A small self-supervised image encoder, trained from scratch: 10000 steps, 12.6 epochs.
Rows from block 6 of a small self-supervised image encoder, named by matrix and row number. Rows with one number belong to one neuron. Each number is 128 + 32 x the weight over its row's rms, rounded and kept within 0 to 255. All counts start at 0. Numbers have three digits each. After the name is the row's rms in percent of the matrix's.
After each neuron's rows are labels from the 100 images, of 14848, where the neuron reaches its highest value: "colour at peak" is the nearest of a few named colours to the mean colour under the peak. Only what is clearly more common there than usual is listed. The data: aerial photos of the United States (SatlasPretrain). In brackets: how many of the 100.
# fc1: MLP up (model.blocks.6.mlp.fc1.weight, 768x192), inputs 0-191
# fc2: MLP down (model.blocks.6.mlp.fc2.weight, 192x768, transposed), outputs 0-191

fc1.485 097:110111122139146143129093136113115203078124153198145103133110128161137112096191099131161112128114221185082093107191137164134157135069137125185148133161071135133125134096129150138081084128082178130163099153161049115122105159169109109099180102118099164106129178164135096150175082099121118115161136114131101136135163156129160120152060109090151118123122117134121148126205194105104124089176176143072152142094149116123136102196161126150089134177128087211125081110127076082165154108085115120113177149159111103166114114171083115146070119105085154097115144115079127176116141141144149107
fc2.485 157:074088187098138111068144091139107086100120159106097182162138189072140104133073129125122186122148094158102103124167081134133139141149146158113197089146172110107092130082144144155159140165118075093105159110141114148119198109073152100099106151157103111141115119050129109192168165117141090203140082110140153040098104128134139105160157146121099154129116128181100139098114139132113123164122130139078131158168137144180095140084119186138090118108089157141109187113101195116122132170129140135183133116092099096117110108119101084092141099094130079139149156187160077096112067145111190079
colour at peak: brown (70)

fc1.545 112:147117122117159176078123130135125160114144145184142115141142126130191077149137145154122109187168161121083142111197105113135143127101133124146133112127149111093108143108123136117082151105137212053098089125163136113074063160100151085129162124121144094129138135181122115110145103177104141116135158174125102137079052066118107125117068194125038178120127112177150099169201169190168065144157128098061098184117130156094130104128141118083086116129160145157149102196141085094152150168131117154143086118198101135128147103124078179103087155114175097172145124109156107136144129161127158123
fc2.545 152:128096134119101144222135125149108122078068147136098155054077129102134146102187149150160115084156110147152112133123149086160116148161145160087115161121141100189086106077141115152152116118118078128113151115139169176107108141119151128146101118090112108125162069155127134139120099124139076092146104124136164211172183136125169110127129170103149101149122139111100159143124095057154091139118140124123107089090157140132107146093123190147190096090091122083069185120173190145078162168135093188097118108111158158090072123127130072149117101129116142130094206145119216190164121089080088127
colour at peak: pink (30)

fc1.330 113:108164173128189087113070121161175233111178127161135130170156126129171101182103109150146137137143098108079061130129109116138122084121125101157132103125093159041111188186108125113115056096156198129145156108079121108130146065157167148120099152128153143104136129117136114092128120163131139144111082163068130111156133116135098117132079124143045129111127111146100101165142141177112131141140140107141098145130105096124093111092113180135097185104149228084141169162173126120105099190144149151142125101140116111124107125076151168141178176088188123154159149137216093087125129141152125126
fc2.330 183:086145198086101104110133122115124120103124080080072105123135146097158104057159165095085142127082137128177107128156123134090106067068112140090128089154139128150138084157113138153102088162166075115134093127164139140194154224073110136125109168107091126134159139198064083104118122163096077129098132130052119144100154136130101170193152154118196170160088143160127105106133117133113112144131053074128119138157213137165166116098182127142095099125150159063125121131087142130151142131108112116207137128075148077167116090144147148110124147153153139115152139146102134145080084116136132171
colour at peak: pink (45)

fc1.686 137:154123120118178162110210084071109114095142162143108116133099167068210134129136130126122166148149221138116141071151099111099093154111159154169126124170180122189142101105099185146116145114134137008109151100130197127086112143099096115102144087157105092086095073118107111060123142144137094153117119103101104146120066093124138097128129176107111142099097128162143099082153117144166075158140107112069127174126108139113086113132175180080155146140138113143061136113178160103122094181120159168167122140117155134134147124190110153127136155125157124130150164148189192131132121103117174160
fc2.686 218:078141127132161170137148132073118066121173100125093157152130121138145152184120125081040146104059142147132191085149175110149084116101119161169143124118175113088129109148152132136134133146128148101196111151122136129144200150138111094118067104159077152110101112120159100120128214136119109174104195127143119176127168173092166165117158152150118122107099124076117078100140086160167125073113106139111172125147105176184093161115132170085109173161081123153150155118138152183116076170149138127185101172158132114119164143145087120082181123147083158100164152110169130103066100173156153192
colour at peak: brown (86)

fc1.72 102:104107145117088065112125143176065238113113090172130125144181104165145087102131160112104103095143109107149103108066091106119104152147141150188121151105115145171153158156099146143143128145109166061096118059146112150112142049109188091102123170155101137161136179155058091161161127134119132120138163174117113130114026129122088098089137103128133144162124151135175043110177158146085112180154129091101028164157137124155151098104126114165127146119133153106146179141123107173126119081100122112101094120102110128112143058172114112100118169157149123179166126118131155109151127096096146132
fc2.72 197:158099104119135159175072095175178115085148122092156147138104186155120089115076108132154098185125148187090192208170155155164142134144141169146164131135148051119151068123159144103137122092179156220087135162134133134125111173106136131173144133133154164086184076172129132091090162161146135128110150125157111158113129089108214102135116105127125077173103125128113167155120183132126118108106118196147131124116133132152174153129101179121073158110147169196109121128107098131120128148124128169102086111120148128118120162100102163199168090120112072135132136084205155134059173117138125112
colour at peak: pink (68)

fc1.642 131:136140113098135127144096165160141134110147162149110134112134151131154077184152127082139098142149233157123133158152096139222154144106123101131155125147125130107127118094134110097102103146118137102176135143186134148107072115129167136129200139116171106120122149166170092077169131158133149121135153167107126154099073127148124134111122108168060143178149099138157133116186164149094110120159178145099059146112104109131179104234136114081159137091120162144155113162069104118097076132108122101050139078203103148119141075039111101108085130125135087175119114125120125112201124151094129063
fc2.642 117:044127150127146149093180147123150191168170066169142178095101130097167140103129113169130183139117125115088143135154126138050139159073130189119105107119142119177113097132120174208082106083123124166182107124139152115185126145125086114126116112140140128139036168123107115148119100134116070103135158116104122159131126108113126131164110100051028137135169134151098119119098149188205147091159141048101108116104107168159135096110162175140135131128129108152144163143195124172176114126146148166103111168145145062118079161132114165118065130123136173173115106114117144177112135134124111148
colour at peak: brown (81)

fc1.630 116:128132114098117107093158109128116204148132156167148148140161111145163125166100125134155143098193110100100079112124097108115111144147099112213111100124115147109133152134109128104149139128132161043138111081098143133092135029053149167163120153143124080176161146095149111169130122183150164101136095181121078104109059110160090074104143136126049124133141153134145108095137112168065116177147103120089061192186161114123099094155132146137154142123156176141156208115088103106124158142082098166171088089114120129110135065098125125120172170114179101197114139116154095152175136111096127122
fc2.630 159:088057149125120155164088128206119101099133157086181123145174170119127122111131170113135065162109134141130203237133092123114141131160130147143161146120136086132146037122171119131120106122171116199109141154178149090145140164103142106125102136128110135105137060201116181107117156164143127149126196145179163165137166081092166107167151127170134108171143075145103159095138133130156137128120164136113088079100140105192168095142092143172075096135143150183107097148129130189167119119105160125144111076171154137120143168093104131134114122112078061105148157131171116099083147172135106151
colour at peak: pink (64)

fc1.720 119:123051098066182111125136098103125186166161155165117148164115142067136131148130142170114140046133125141122123179103108130180113083152145130155150127131176183144161153154125168108155066133061158121141138127111151085168128037120102133201093095153115145135119102138118140140146164109156130176137136128158138177158131164131141123138131119217114112151085079035108133135153138160142137075158140141142117102104042157075153100146102201142161199126089144168131145135126157158071076096109134120149133129163104129153111077127145148072148110098111153178139126062113121152143086166128139156
fc2.720 145:141176089185139153101105208140183123125132122120173045149124145203136081110161139153195109147137133098130168083085139102180167125133093137182113138135128081138147164146145150163114166111168180170182122078124140101141108166181123171086128129160148144174136216163156126107118107170117128118112116167090102064053115104108138105094113093087113098146123128153160100226071168143129151150126091150096109195141098122125117100115172139057150128141132137114140145148139096117137130090139143053106121100119141140103126161126129176177142139166101135135192130180147094111105106093163156103
colour at peak: pink (27)

fc1.591 129:167123107133115126105191148175155181127138177187191151142174135161154094142138177117176091180220155153113133150085128153119124092140130076253133140136143153122135166193118122105153096153111173089123116107116133139103132091094168178117129098169090122118121162140077117130117137161170097166130125147128111122147079086175117109143158131134127114177089092121187137085140106127101157150169117120092073175211153144123108079140141080159147163118108175114168115144081099120048070129107119159126142140149133143106173079067124142115140149067159107145172143117190139119097130138149120154
fc2.591 151:146079110110108127180154080236170153077134117166117121125138113120159108113122139106065100151117180185135145164132127110119136109127161120119154111142167121143109097143236116087163088121154109165090134124094185183144147176069150114103098125126146090105126054137118136112082200179106102142076128176148082149130169096144129132110122136126086132212150113154092155129146120126168139099142134126124111110155114135197146131083139167133107103108155158122064127140198125208119083179100137143129098091169176138130145129119106084145125105125084089168145152134180170145080186107153083118
colour at peak: pink (38)

fc1.631 152:124070135136114110157135065130068182102120136154166099188153135095138098122140143145130127118134112122143107122082115141109117121152167128148141114119105146166148217154112173152147118103105137118071098085132126120064171104199154102115056156158105120158169178145077121152189125122100127172165118171121190147136114173119091061098080110142163129137086143098138055100156150108114188179152139107120085124163088090125110103084102058224125132119195139148112143121171092148115171123132149108094128129111113137119076061139133160139104171135136146158215123109137155115095104092136177178
fc2.631 207:146155093132135179170118109174147071102139155072136162060114165161109139134117113115135121152141181184111199188168150160147161115123096148075116084146155063099109118104161139124132133126178113198102131164168126151176112222100114162124157097159217102071108048159162130118099163144126125115095118120138085118123173071086171183181150132123154112164140185110105216131069138112151104108128110135153141118137129176126125151092134176099116100118120129117125151095126148129129105136175112146130124155108131157119129215120110100132152065066123092074090102152149135127091142130159112111
colour at peak: grey (95)

fc1.60 120:148168175117136168150048154194114126073107110152156115113105191152144083107167117132140109114122181197089151201140125116170179160101107121130162104137133110099132141120156106125078045085128139131143094134186116117109117135123141186118166104117138099105175166164115109071145159147114135098130103162088159155138119108105092124119081145101077118197147096136097120177184166143074128099175163106122068111127149130094130087153173161071128141083102176132180128178121061155151117137169137112071116097175155145140156188061106112178097125071169104107123142119142125153086164129162146118
fc2.60 121:138100115121126153143178094103162162164164038093130140086091120151099083143059170148176132129139147101109142154168132160124109118130159145136147115128107137118133123109158155148109138140127152120184095141157137096143119108134091114115059124140165139192051180107167090149155113115119147069114166157169147114143095141115165159099114059162129099124141184058110092136133162149139173097108127109122063168166080158199181116192177067097130125132160129115140159137146073128160075102133182143149148097154128116108111098201054182102128141115131101152151079105045097098107132093131155165
colour at peak: brown (82)

fc1.759 154:114129085158126124163167117144087136102108175154177132105135126088147161113140069084130154137161192141131094063168115059122145142079133155168053183115128131118112024109115138140112131122103115088057144100188099145108130127129125183071215102178107151090096167099118127122125160138138120070123156173143093136144100102144129145111126199074120130168124147123106117103174155117140114125157205163094074131123114177123106101154114140109105112145129099140175155120154090151163120113080182132097072119076137174128183178157150126175085152134134109131085155061155160120082127164114144142
fc2.759 230:136084081105114101086129151149134120131114095114186147084139123125119117119126088044122142136120121101131114055132123091091163097153128102148073117110110142121170061173170080093117141113143127168094095090153109135129171138146135106151130181137121104150167176098095163147133112126117200129108136126153134099151101113093114154107113125141125134167140105112140103098155163120112204127173093182151102097091147123105155093134102111159115080096167120089201113135093078146154255057132138172113109124090143151153149120105164223193124120164156139129106085079100117125071133119061109154
colour at peak: grey (89)

fc1.668 158:131163154127152083108101159182177133125171129122112140163155141163141093188139089109114124168134137125122132147149047098161138092135103118104138132133076126083190107159153092096112104117140128131144188149132117130122074134124140132142153123133161172100166156128188147106112109140186158155118127166134117129082135092124122140077091091139098153175140120135144118198128142222077094065127170167140111143111104137138107131219106118088103133097135198123153068163076116080131121134133142141042128092203153141176158137051085115110107095155137071151124090129139087123166129175092144044
fc2.668 233:110147150157130177085162177089132089159149104148149142078101155128146163099096101195186200169104116126121137127144174188131123201095148125164171161128192134196102094096104122168100142130085095173188093121102068113139154121175061156087159146136144165211066191118113165156163103142101098083148081109095136146168105130118133102164152094074060136125116110123132132071113118147148145136152096122106105133143075144116146107170153125086142139141146108135161142129111112155149061122156174125120146098088109088089104160129117192090130151102099183163132137148114133136086137127205160138
colour at peak: brown (81)

fc1.131 157:121143146115166140120101135151142194109122146145129174113121122170135124109126102146104127194172131109133118141153168104153149150108158119137191203125173123142164090162142075144124091115152154114130118084166119113099153077140097041061177136096166137137087120130154118104137144124131102125087125166129137115078103116084052179148123118136053087114146110238079121106151176145191107168150172081144118101049098186111112109067161227104096144127146165108097088103155140167124124092134116111110123081144111153123133152121140105178126169117125131185084159141114099138130162135183080131
fc2.131 105:119178120125100148151158157114081053212101168060102094154138185120096126145099143130130138110111106146103156145117100175159118112143081134101123121123099134128111141120145127113136190134122098178068137132126129096070129158103128192163108128151132114126123156093145212080126131128129133171129121144140132123099172124163121115098153175158148189156101197055165133101096088109110118072076082152168188138202112137119097157190106078148135110131121163189153128132096135092057092158084117058170148114113151128154116096166156107057153133109131139102101097177142068098091109132155167101
colour at peak: pink (51); white (27)

fc1.701 117:145150155101148142092157106134145115097107179140133133143112185079224092102142127110148165203173255153093132096170075097144145136110132110147129091151156110148136115066112131102081136105135135014126124122177162129084068143106124139098189138143166090090112114120142126083150133168139115112141126142114087141093065087156113081135121144134065167149123125165149111116171140135118080140143136099061103181129124114128077114194144119072138132094160157144081115137141134082119130155128154161105152100148135147119116093107093111140111162133129077173139150151177145148150076137097148119
fc2.701 193:052177159134155194123156168108123097129170145132116134145146138114178165140175118104046157099057115168114173102122177109115115095079090138155122133092193091090105145149120136140121098120127159132210101142114158151156150151133100127121072107178115125094077126132146117112121185171104088158141199121086088178107124174111142145176144154113116155119131101144143097120124108160196125097130112092101140129142125153162077143104150182086115178146051140146189146133140168133106096156167112107107127196150143083144128169078092098056139125184101172089142116122170156191118085156140143162
colour at peak: brown (64)

fc1.57 119:183109099129186187097133112112125107062102144197117115153093150103121138121198101069158118121116255186074160130164197126112176081112138100151137129153124096129134100139135096160088126093121186077082163100183142078170104164099041125144150116127103140110096095182161103113140154115096079147133118136117124118134130117159133155159146144118172167081107120121120142137133119140133075074181126103102153166138114123106132083118159145158092126159113097192115069122121192094104085164099125158175130162140127161146079166150123151133118121099094160114090154125148128144106120153151137185
fc2.57 153:149091131148099136076125108186175116143105093111157098144110121133115143070154118163166103080106140146092142165074123090120133133165079096079092094139148111123131116158131137150162161116179158128168184112134148129202137155102093117199096161165134095128122104080128131154099107127155117134141100153106086129134144136195069118192144072066153129124206158188103170199073060154121147136125105113144178097097174130078150117066145162159158099175132114149141114150084181108149118113114120140143122131100151158174148132090158153146098082154094133097159180077123090231133128088103126145
colour at peak: brown (87)

fc1.672 164:145125109133125137135155166143139198115142229170075103146153119069117126094124122111123078120135141128110121126059069166222149163104137094168188167121086107125143063098119138159088091105119159115141142106120159109140090090089135101132164108145155120138083145165124109121179131141119136133120123202166150114130119137096126155081132111176129111125123196139132124118155142200132060139157173153119128135106055162116147105149148088105063136166160123181125089091160141097100063135101115088139162135162108111151102024140136113137137170107073173191097137130124139131136118182105122061
fc2.672 170:122152144113100102136082156114131139083139149197134118149146165151112085132159125096138133152094108152195130138150161121123114088140169156136171148122167070199164157091114103140140126153089155172118066098169069163131142192088180067076137092143106163140158144183104104101167110068124127144107172079145172116111086136174098076127084126102132242189070099129139076104190191110114151152181120145127078169120134108148152129107153125104129141075152153127154142154188100122119105147129125160074131126132147112100144135106104121123116118164121156123199110161205142157104126130120183108
colour at peak: pink (37)

fc1.97 129:191176165066147121097095125130192124070111101139149132144101175158099073119144098113171124192150142156087127176164142169122187158155124098135047083168100097150145131181130124164072105090149158161101155077109122077137107150187107140150102116165207107150115107147123140079107144117111143137133089143110084071136140034139116113142114083124087171136105125104165128141114148124089099154153078169180125177123070089112148095181125122108155139088113171123110098096108138123071172121133112131131140115128136137092043151107160182113167119038116104131091133172147130132146135107150118100
fc2.97 222:127165078185074142184163143087096093100103108138107180126119110116133139222087145068087152110125117129161096131068154160133132170151151099097141181092115098118175157110156140101165146176119068153109075136123181156105123108102175162150150104181089114116120112099171125133098123124130188161100141166176158153143139106182160117101119215185180149109106147050207137144186130088099101172126148165151111116154134118141180157190151141105131075114082139143152172107129116149108120114107086160129080156127110130110150185120093098145149115150173111150126111127147135116120120169102208105
colour at peak: brown (71)

fc1.248 137:102100113081163101135152068106186160073133122142081081139128137165137134148153118119063126105122169135127128116172175129114147103091140112118110064152129108103127156130152095127137127127112140067111156084145119138217081089101129110104106184111215105123115082123197108085129142092080120157137128090105129090094064095124048173112110124126153114121105166124127103117105137137184034177140076102143110188135154130109081112104212168094087127173109163104095137090113161126163117132156148152177130136130141179130136166157156066109152113115153118105080138169140122147181192109115165093
fc2.248 216:109123084111139130121170174114153150095081132141070077163168110179148136151116168100097124130136177129167112099175168122129144054131165142136177165134104091078140120143201119086119099125110115066203131108138109126165127076067118134092127161128131187129197191112199118156126146109173073069130133169160147122057112108119125123113108142094177115170053174101106114096104149136119133122140112116110071137179206197169100098124107127072163115131095155117149160123146171112104150087126098131177106121118185150109122131145152060183145110124119133126082134149149103164107110130098167118
colour at peak: grey (92)

fc1.537 107:153129131190123107117164095099131136132115139177146054169090192084117108161174119148167150147142163183107137152113131114110149118108149101168162072147120140131179134087087152141116097076084166105089114101141127066160116138117115181153088171162134166183153206106162145118174143108125124112170120123072168128146126155154128064127099089134126145123077149049123071168161152134040124119178174151135078170190116093104120078158108111184107160161164143185169158156105087103134149117116192089174158132137115147113094131182133147141130143110112116123176159100132118167107105137121199134
fc2.537 083:109131131105169105099113089137151208092255083173121138125089088140173136149115078132105145167121147100109082118189116128098134159100150096133131111127138106149144106184111150132135094115122162110089181160108183159141115127110110103126106148130238125116108121124157048171116114118126124072118103139128111141121127114110173161176124075134147113108145173146123136179161156203147062176134132108105097137082139155139203142078098188173133149155147116145093153080129145125152149105141121118141098148126060078116054142140131167153130103114129096124073129152149156162195159123132093116
colour at peak: black (31)

fc1.428 098:194107071166160118150137131200175163171114108166193119145108125097073119103208138120152084169139138168085188187144161125134189107140146127128122111127132111157139189145099121166135091135121230163159136112167136052127159166144125088130121095118116109129143110183095141149148146065131096111113117147160133084126154140100146158179108088061140141109126144068106125114096142119164199062161151130160145112099115148117164099127113090158126126147164117173137104125150130156127097119159137128169181176150102134097056107117056115119107114093063170094168115147112086139082119141176106134
fc2.428 160:172099139147060133121195120140151143115096169185171123192142075159118159116155089086125115108095127156080145115127145123146140127131091124099086077109135094112147094100142178150149152123123161127119125107110108109126142147143106163170091130185124081100129122056167122139157137129147105182132173141120109128165108101224110168176160152121132149161157106195100143087082095065119132095132139186123153185182153112123159119134168132061187104134113115151158127136126130101084083152060109142095119129107126138146224134051147126143121098196112096069190072118175161171135144130105129120
colour at peak: brown (62)

fc1.731 171:132161143121133149129130162132152166137160104168126146093185119054118136097152116109130063187145154127128133120097110154143125159125112057152139150135062122165081058134063125148108111091134157122140096098129194111120165147088169117082100120133129114116064150164065108102091121120127155043096127166165124113131138139100111108119098143067104142091121186117144098176172141182146047193163185096133094155102146123127143100137164102157097148176166121138116134109198116096154090130152142106131175152154136122108111040131149166214134197129127156139131121075150131155100171176112154103
fc2.731 242:105150133140092127145103156114114117153100142143128128137157146128091109077149128119168059130044120103165070210115152173073129115130131125134161122122090139184108163106146143126132108128100135194118082099117118107090077167115167148117134046089077072131123123151107108075116089090103140136151155088113154118162177182138092070141113121115143143141078070179155117137143151091122190133156166064124130133143144049130154117141172054146121163120136095150129066138187096088147145139114084138056178144169178095149126053137151124151113163141096189101127122180118144129125174088119124152
colour at peak: grey (89)

fc1.252 099:173109102153155111114113109144153120138117063147186157121102175107177082105122120117196075119207233188066127118150124110150159148102139147161075109178124127104107137097138147083118114093145132071157092144152142103097123127188142161143197119082119127040175060121110128104117149198137109113131124130157120098141118085119132102158144128128071127164160120158076155129159119073114136134150161126086112128161146103119132104127104064125118142130168169148135146130117099126112114169127141137168091073135112144078148065098081108147122163066090055130154183132162073124117149168131075143
fc2.252 143:059169145129164142136104102168166196124134094152131148100058118123165122129126108121070149143135129140156100114157161094096136098085123146124145165121162110171134200122138108103178096109103159163129102156108195198121091113131150082121148103075184074135113144118157071115121141162110121104116177145129117126044096189137151099142104129111124182125137119108118125155136179138218183150122126036122132138117192139133119154070141134144143155107089169096183091101146173086092165120206134115086159150153125071112087126114123089133113105171159165113091167152141114191140116099134069122
colour at peak: brown (80)

fc1.726 183:121119116096181132150038171193132185095106134147128144114175115150120144083138133108115070098139130121119096140092081120162166133105139113129100162142129099131161176099143097141104095133149146122145142104166104117079101093164165047088165165107179117095112078178133140145130117111048111098131122154174125085095099130060074178145097125112100115126159078207086124130124177154172153119143164108126131084035139137110118112064131091098115117140187131102078096121204110150176101086137130115110162098142088129151171151106097083145080171130118118151122118126103134155162202154142121075
fc2.726 233:191147155114087157139162139060136030180110103073144075140093189097091114115117145142182135126127155159169157137104175159174131184139093130110121167171149138149088101157135092102121194141150085166162108130149192085107175188138099179148104129108077140138119119133143147070142118130130180152101135100159127119134154155139169088133182140147106158102116144086160139095090077094113140089138076156163179158175103106115138143182125104126142122112139127169155150130110135151122091153168130134175107083089134156109124115130125180064197168133126150112200150115114092110064063154177120153
colour at peak: pink (31)

fc1.249 190:119065091081144095154160086100219151107096136146124072136154142095141115161152134116109153111119172148107147151186189129075150117071145155129118091142119092075125069150166121111142111129120142112154171118145104122207099110073130118071108169126147091113186111122189124086148126118076129154135115094109183103113107145105107187134103164106140095134105204145103124110102147126156073152146080110134119174150189117129062107111177117138123135178123160123138144108104138107198189144175143182172106150104162154138136121187163068176162114098139125136112134168139106089099193096057119110
fc2.249 298:137131104120136130112167151117164136096105142136104089150164114159129112169156156120118136172150183095127140122128147117099172074126119131077144194147114073067151074179190124113100115117152131080169160078170082099164089123079122118040135164128152213139189160134186156137155088116135134092147130132138191069074104120098138153120123121129181099128119195144145131106068134137131087163157082103134090162163184167170107066116085148091149100118104153071120128124135154116130191056179104130151084127118156159120127145168192092197136106123125104127112131152088126087094139117099153120
colour at peak: grey (91)

fc1.374 128:134121111110123112120147144182200167149083106146132112200145122178147083172152140099082118147162150145087158163166128107202146090111128115149137110122151098107162134170191096084163100133120171108212171121137093134135143081138117057127149195061175131125197122091175135121158161135068093134134114158122132122069123111113126194120130148173116122178139168168104116098140137136139139089149092126137114169151171180142095107119112159069144138147142194148148137145095157163073119124108118111135103105127145116099105089096140043146156094119080077160083153192147075111124177107129088088
fc2.374 109:139117116145067092141147124142095099149107133068156161111112090027100119107087124099121141143117125072129054110116146162075173165148165095121142153117103155192069089126137112168159192150139079147074119075151161117116161139096117136143122122142128069208073176077086133173139125129138099119111114179118090124153167124165161097126171125097129147108128101169111094114125102082114165131071174140116121108204088096167164179121121091157095056143121100143169205108146146145078112153060123099128181153095147127124083126174133141159118157143123162164089105158102154143148099116144118120
colour at peak: grey (87)

fc1.608 107:155120141079165091135143088168161190097132176210166135173131154110172087150138123125147102138191169166076103152128131130156122070142152112225126113151140150093162128178145144100156065138104194068083143105130143139114098083100170177125115080163131129094146088144115107079128154156144120180143120170146127141157081106148094099130091160162119168181080132098148115128154145126092136142181125091098065179187123114107104073139135112121125181122143190142193093129117113098118104146146120158149125110149135150121164090066134120085130154070169113170176147104203132127099099122152142170
fc2.608 066:160075113124067136138180103181119153053119134148070106056123143098135086109123127097133112134142202136159103131119152119118133142122128120113170115157144139169097087102202119125132120073140101124085102038170152138181153170060146120087119159079154062149142111146118124123100122125084135114094154166125078126110137130111144138096147132164131160179123180167067154110121152091138139138195137135136098113159135126193163106049133171143110108067166140079059196117184129194097114136077124151120133055136170148130116094136126141152120134154130131186141171120096145170089132146136087138
colour at peak: pink (46)

fc1.611 132:141139121190159145117096150168138199138124133170187125112101124139145082139139088162106122163164147129092141123162149104123153156090147166162126160133150103133156126126107099161102083091141214093163119096162115103144149096186127090091215117054120156084157121118130121095125143151109055113100133111091119101101088083075108187180116101107075113124160098190082124102169173145175135089167187133122112135094105192111115097088146162137103178108144148120130110164104124185111098124156139120093124121157113133102122128085047133178108146102107112133095196129120050160084168167146081102
fc2.611 073:130160183096141070079151108107128129146136146096128126185130132098116091144150139094082180135119141089086139088164119100102147121117072139073108045138110137077121192152141151147120150136123148100138125119156138096119166165033096124134068085180145060126124169080177088126147143124134143160109115127110150067065145140164084118113140130152096168134128173084118070146126123145106121123127084093146159195174135153138125191106117106135190122127086177122145098152150143056082160168157126113156147135158121127133122068152098112124142144120120095112171093194134046099139043171108098109
colour at peak: pink (26)

fc1.474 109:141126138101127141149133106126163189060112115186175114182113198088105129107225124125143159171127143181094151138145110117122181123106125141194071132140140126118144170132142186196106000093084188133174133103134150046137142129149107151093121109143143149112110128099122118105166155079081104128120130148132156147124152146104130068207101098137100111133088094138118089160155156133149162124197132132155110127123070132098113065149131152183084187141171163178108154090132110128121132126107118143142130092088123154104052130118098138172148154100121128163154158128136152160089104115142120116
fc2.474 125:075127169088137184159075061150119102094146071073113170147147166127125154091134084116144108121145151105161156065111087168136108123155092101155104085135083131072148108086122170098109124103131104072109131123138130116127139134079142222100122198153161070131143124144147150129106159180140124126162133142173171148087135143048103103121115135105148091173150198139126142173127121114119152156127128163111085125136167099104134104120117094191089126135184145143085129111108064084166184093163170109142125067126118191104165079132183087199139142170147067141155134120152139093106113112139130074
colour at peak: grey (95)

fc1.644 152:144170103130179176147142073125153137119127085142152156114099141124115162110129151153157082155137175164114119134205117117216140115100084108126051090157126108112118139056129161146144093172129120125140152117118132135170099150142122147154108097128158147059139031105149107122119121125147123044103099113164085109144170089134147200198142105103159091121140206101092146141092097110148125068145167173130154143119094126129144111121195134100128133121147105121116178100152150110129048149138096177201183179090109160137121182117067121101175137090076118117090141122126126154082127148164111151
fc2.644 168:143047096123104115181155101164144137187103059075209148124121114139134105117147146166145034159138119116136187154117119121168118140183142182115142199111123102148126160101149158089153148157156148135105121122175163148127087131206208108140124125093122137106161123162091127093130110135141147135145230145203151150125086147082136087112141114175124086143157133150133122132103158085146174094142100147124092138118114081184219093148093064142138112107103126135134106124126118179141117097135131106084125071126116131095155099078085151118118161155136113134213135081147150117101113140115101162
colour at peak: brown (75)

fc1.519 151:122102118137123088122187128113167190161134174166157069177140135073136141155145096118162164123120126140136154148152169160124119064097121116174154180112121140078121078151126140092149086104049156139116151116115101130179099102095105184082142137136116135135138206115143130091184137114138143187115154094133199145147117166146114088154113160162148075172059128095167114102134168119134144101157115149130101148189148142111136100167118047177091186146132140144207060182078107065122110112144125113133116154129128143135157037114167113158158149125169134160150117091169138079083104157101137124
fc2.519 196:182145139052174124100105135167147128086168117187097134100114130187156118149154134120133098101165157128116125124155134151170150095140131105102106077153138118111124224188131135113086122102177137088176156085135129166132128170132116104150086093179177136118092068181115074146080182180131092146133055171146072085131109065129081137113138142105073172089164110161086155129107102160124122110180076091102145144086101141117114095103132173131171103158112132081126103135141143105114132177113122141175101126188099146112109111125124094069122129082124099169143105182119132174218136123164083111
colour at peak: grey (92)