Weights of a small self-supervised image encoder: norm rmsnorm.
Rows from block 4 of a small self-supervised image encoder, named by matrix and row number. Rows with one number belong to one neuron. Each number is 50 + 15 x the weight over its row's rms, rounded and kept within 0 to 99. All counts start at 0.
After each neuron's rows are labels from the 100 images, of 14848, where the neuron reaches its highest value: "top examples" is what is common among them; "peak at" is the part of the image that holds the peak. Only what is clearly more common there than usual is listed. The data: aerial photos of the United States (SatlasPretrain).
# fc1: MLP up (model.blocks.4.mlp.fc1.weight, 768x192), inputs 117-155
# fc2: MLP down (model.blocks.4.mlp.fc2.weight, 192x768, transposed), outputs 117-155

fc1.285:49 61 36 20 53 74 50 57 78 43 72 51 32 53 48 54 44 30 68 25 47 29 50 78 36 50 61 57 56 81 47 72 48 39 22 49 68 51 48
fc2.285:85 42 52 67 42 49 68 29 60 27 71 50 46 47 51 59 34 52 32 53 67 29 52 52 71 44 30 35 58 69 48 92 46 49 47 55 60 52 72
top examples: crop field
peak at: top left

fc1.117:36 33 64 67 42 39 42 65 59 35 60 34 68 33 57 58 36 76 46 36 60 40 33 55 49 72 62 51 68 38 31 79 46 48 51 38 53 44 54
fc2.117:58 46 50 50 77 38 55 58 66 63 26 42 46 46 47 50 63 49 53 51 45 96 17 21 38 40 30 42 48 48 77 44 47 62 53 65 34 66 40
top examples: crop field
peak at: centre

fc1.327:65 54 21 55 73 74 61 64 77 22 65 58 54 39 34 41 20 28 70 38 64 31 56 32 36 56 36 42 44 54 78 54 47 57 71 74 47 54 49
fc2.327:11 60 41 71 71 54 66 44 67 54 50 47 42 38 42 40 20 55 43 53 71 51 73 19 44 73 67 35 49 35 62 59 64 44 81 29 78 53 38
top examples: crop field
peak at: top right

fc1.316:63 55 54 44 75 39 61 66 31 70 58 28 57 33 54 74 39 63 45 59 51 41 74 70 91 53 41 41 52 61 55 60 30 55 58 55 57 24 49
fc2.316:50 30 60 70 70 26 57 55 39 63 38 46 22 54 18 56 46 71 25 54 55 60 23 30 37 53 61 54 57 34 66 65 59 47 70 41 37 71 56
top examples: crop field
peak at: centre

fc1.51:54 39 49 36 53 40 47 45 52 57 65 57 51 75 35 49 64 31 60 47 39 35 41 48 48 86 56 63 45 72 72 51 47 81 23 45 65 71 29
fc2.51:41 57 54 50 64 56 52 30 76 63 00 41 74 36 61 35 26 44 52 52 48 99 86 13 66 27 52 44 43 55 47 32 67 34 63 36 48 28 42
top examples: building
peak at: top left

fc1.654:52 44 66 58 57 55 24 50 51 67 63 70 54 39 39 52 33 48 18 47 70 38 64 43 50 55 33 68 47 35 63 56 46 40 47 44 43 70 32
fc2.654:48 42 69 67 39 29 51 60 52 69 28 33 58 53 69 38 35 70 60 33 60 91 20 58 47 46 54 48 38 67 38 39 22 51 58 44 48 42 60
top examples: river
peak at: top left

fc1.247:42 49 53 58 51 65 66 51 75 53 59 52 57 58 68 68 37 60 17 48 49 45 49 51 45 64 28 54 41 56 33 63 49 50 34 43 55 32 63
fc2.247:50 44 25 36 59 32 46 41 38 48 53 47 65 45 40 41 76 56 62 60 47 43 45 41 65 47 58 37 52 29 64 34 68 59 88 52 42 75 20
top examples: crop field
peak at: top left

fc1.193:57 44 42 46 48 45 37 39 36 53 63 72 52 59 38 58 48 58 31 42 26 34 50 38 29 46 56 59 52 62 66 48 15 62 28 70 55 60 40
fc2.193:47 54 59 68 44 54 44 58 43 52 31 52 59 56 65 35 54 66 55 39 22 86 35 70 51 61 38 57 64 36 61 50 67 43 60 25 62 37 44
top examples: building
peak at: top left

fc1.676:51 42 52 26 45 34 32 54 70 46 63 18 73 31 55 59 55 74 38 44 57 37 40 40 43 71 64 46 62 63 45 66 56 59 51 60 50 44 41
fc2.676:25 56 59 54 79 35 50 55 58 80 26 16 47 45 46 69 87 62 54 51 27 82 23 43 17 45 63 49 50 46 79 43 54 58 47 44 41 34 40
top examples: crop field
peak at: centre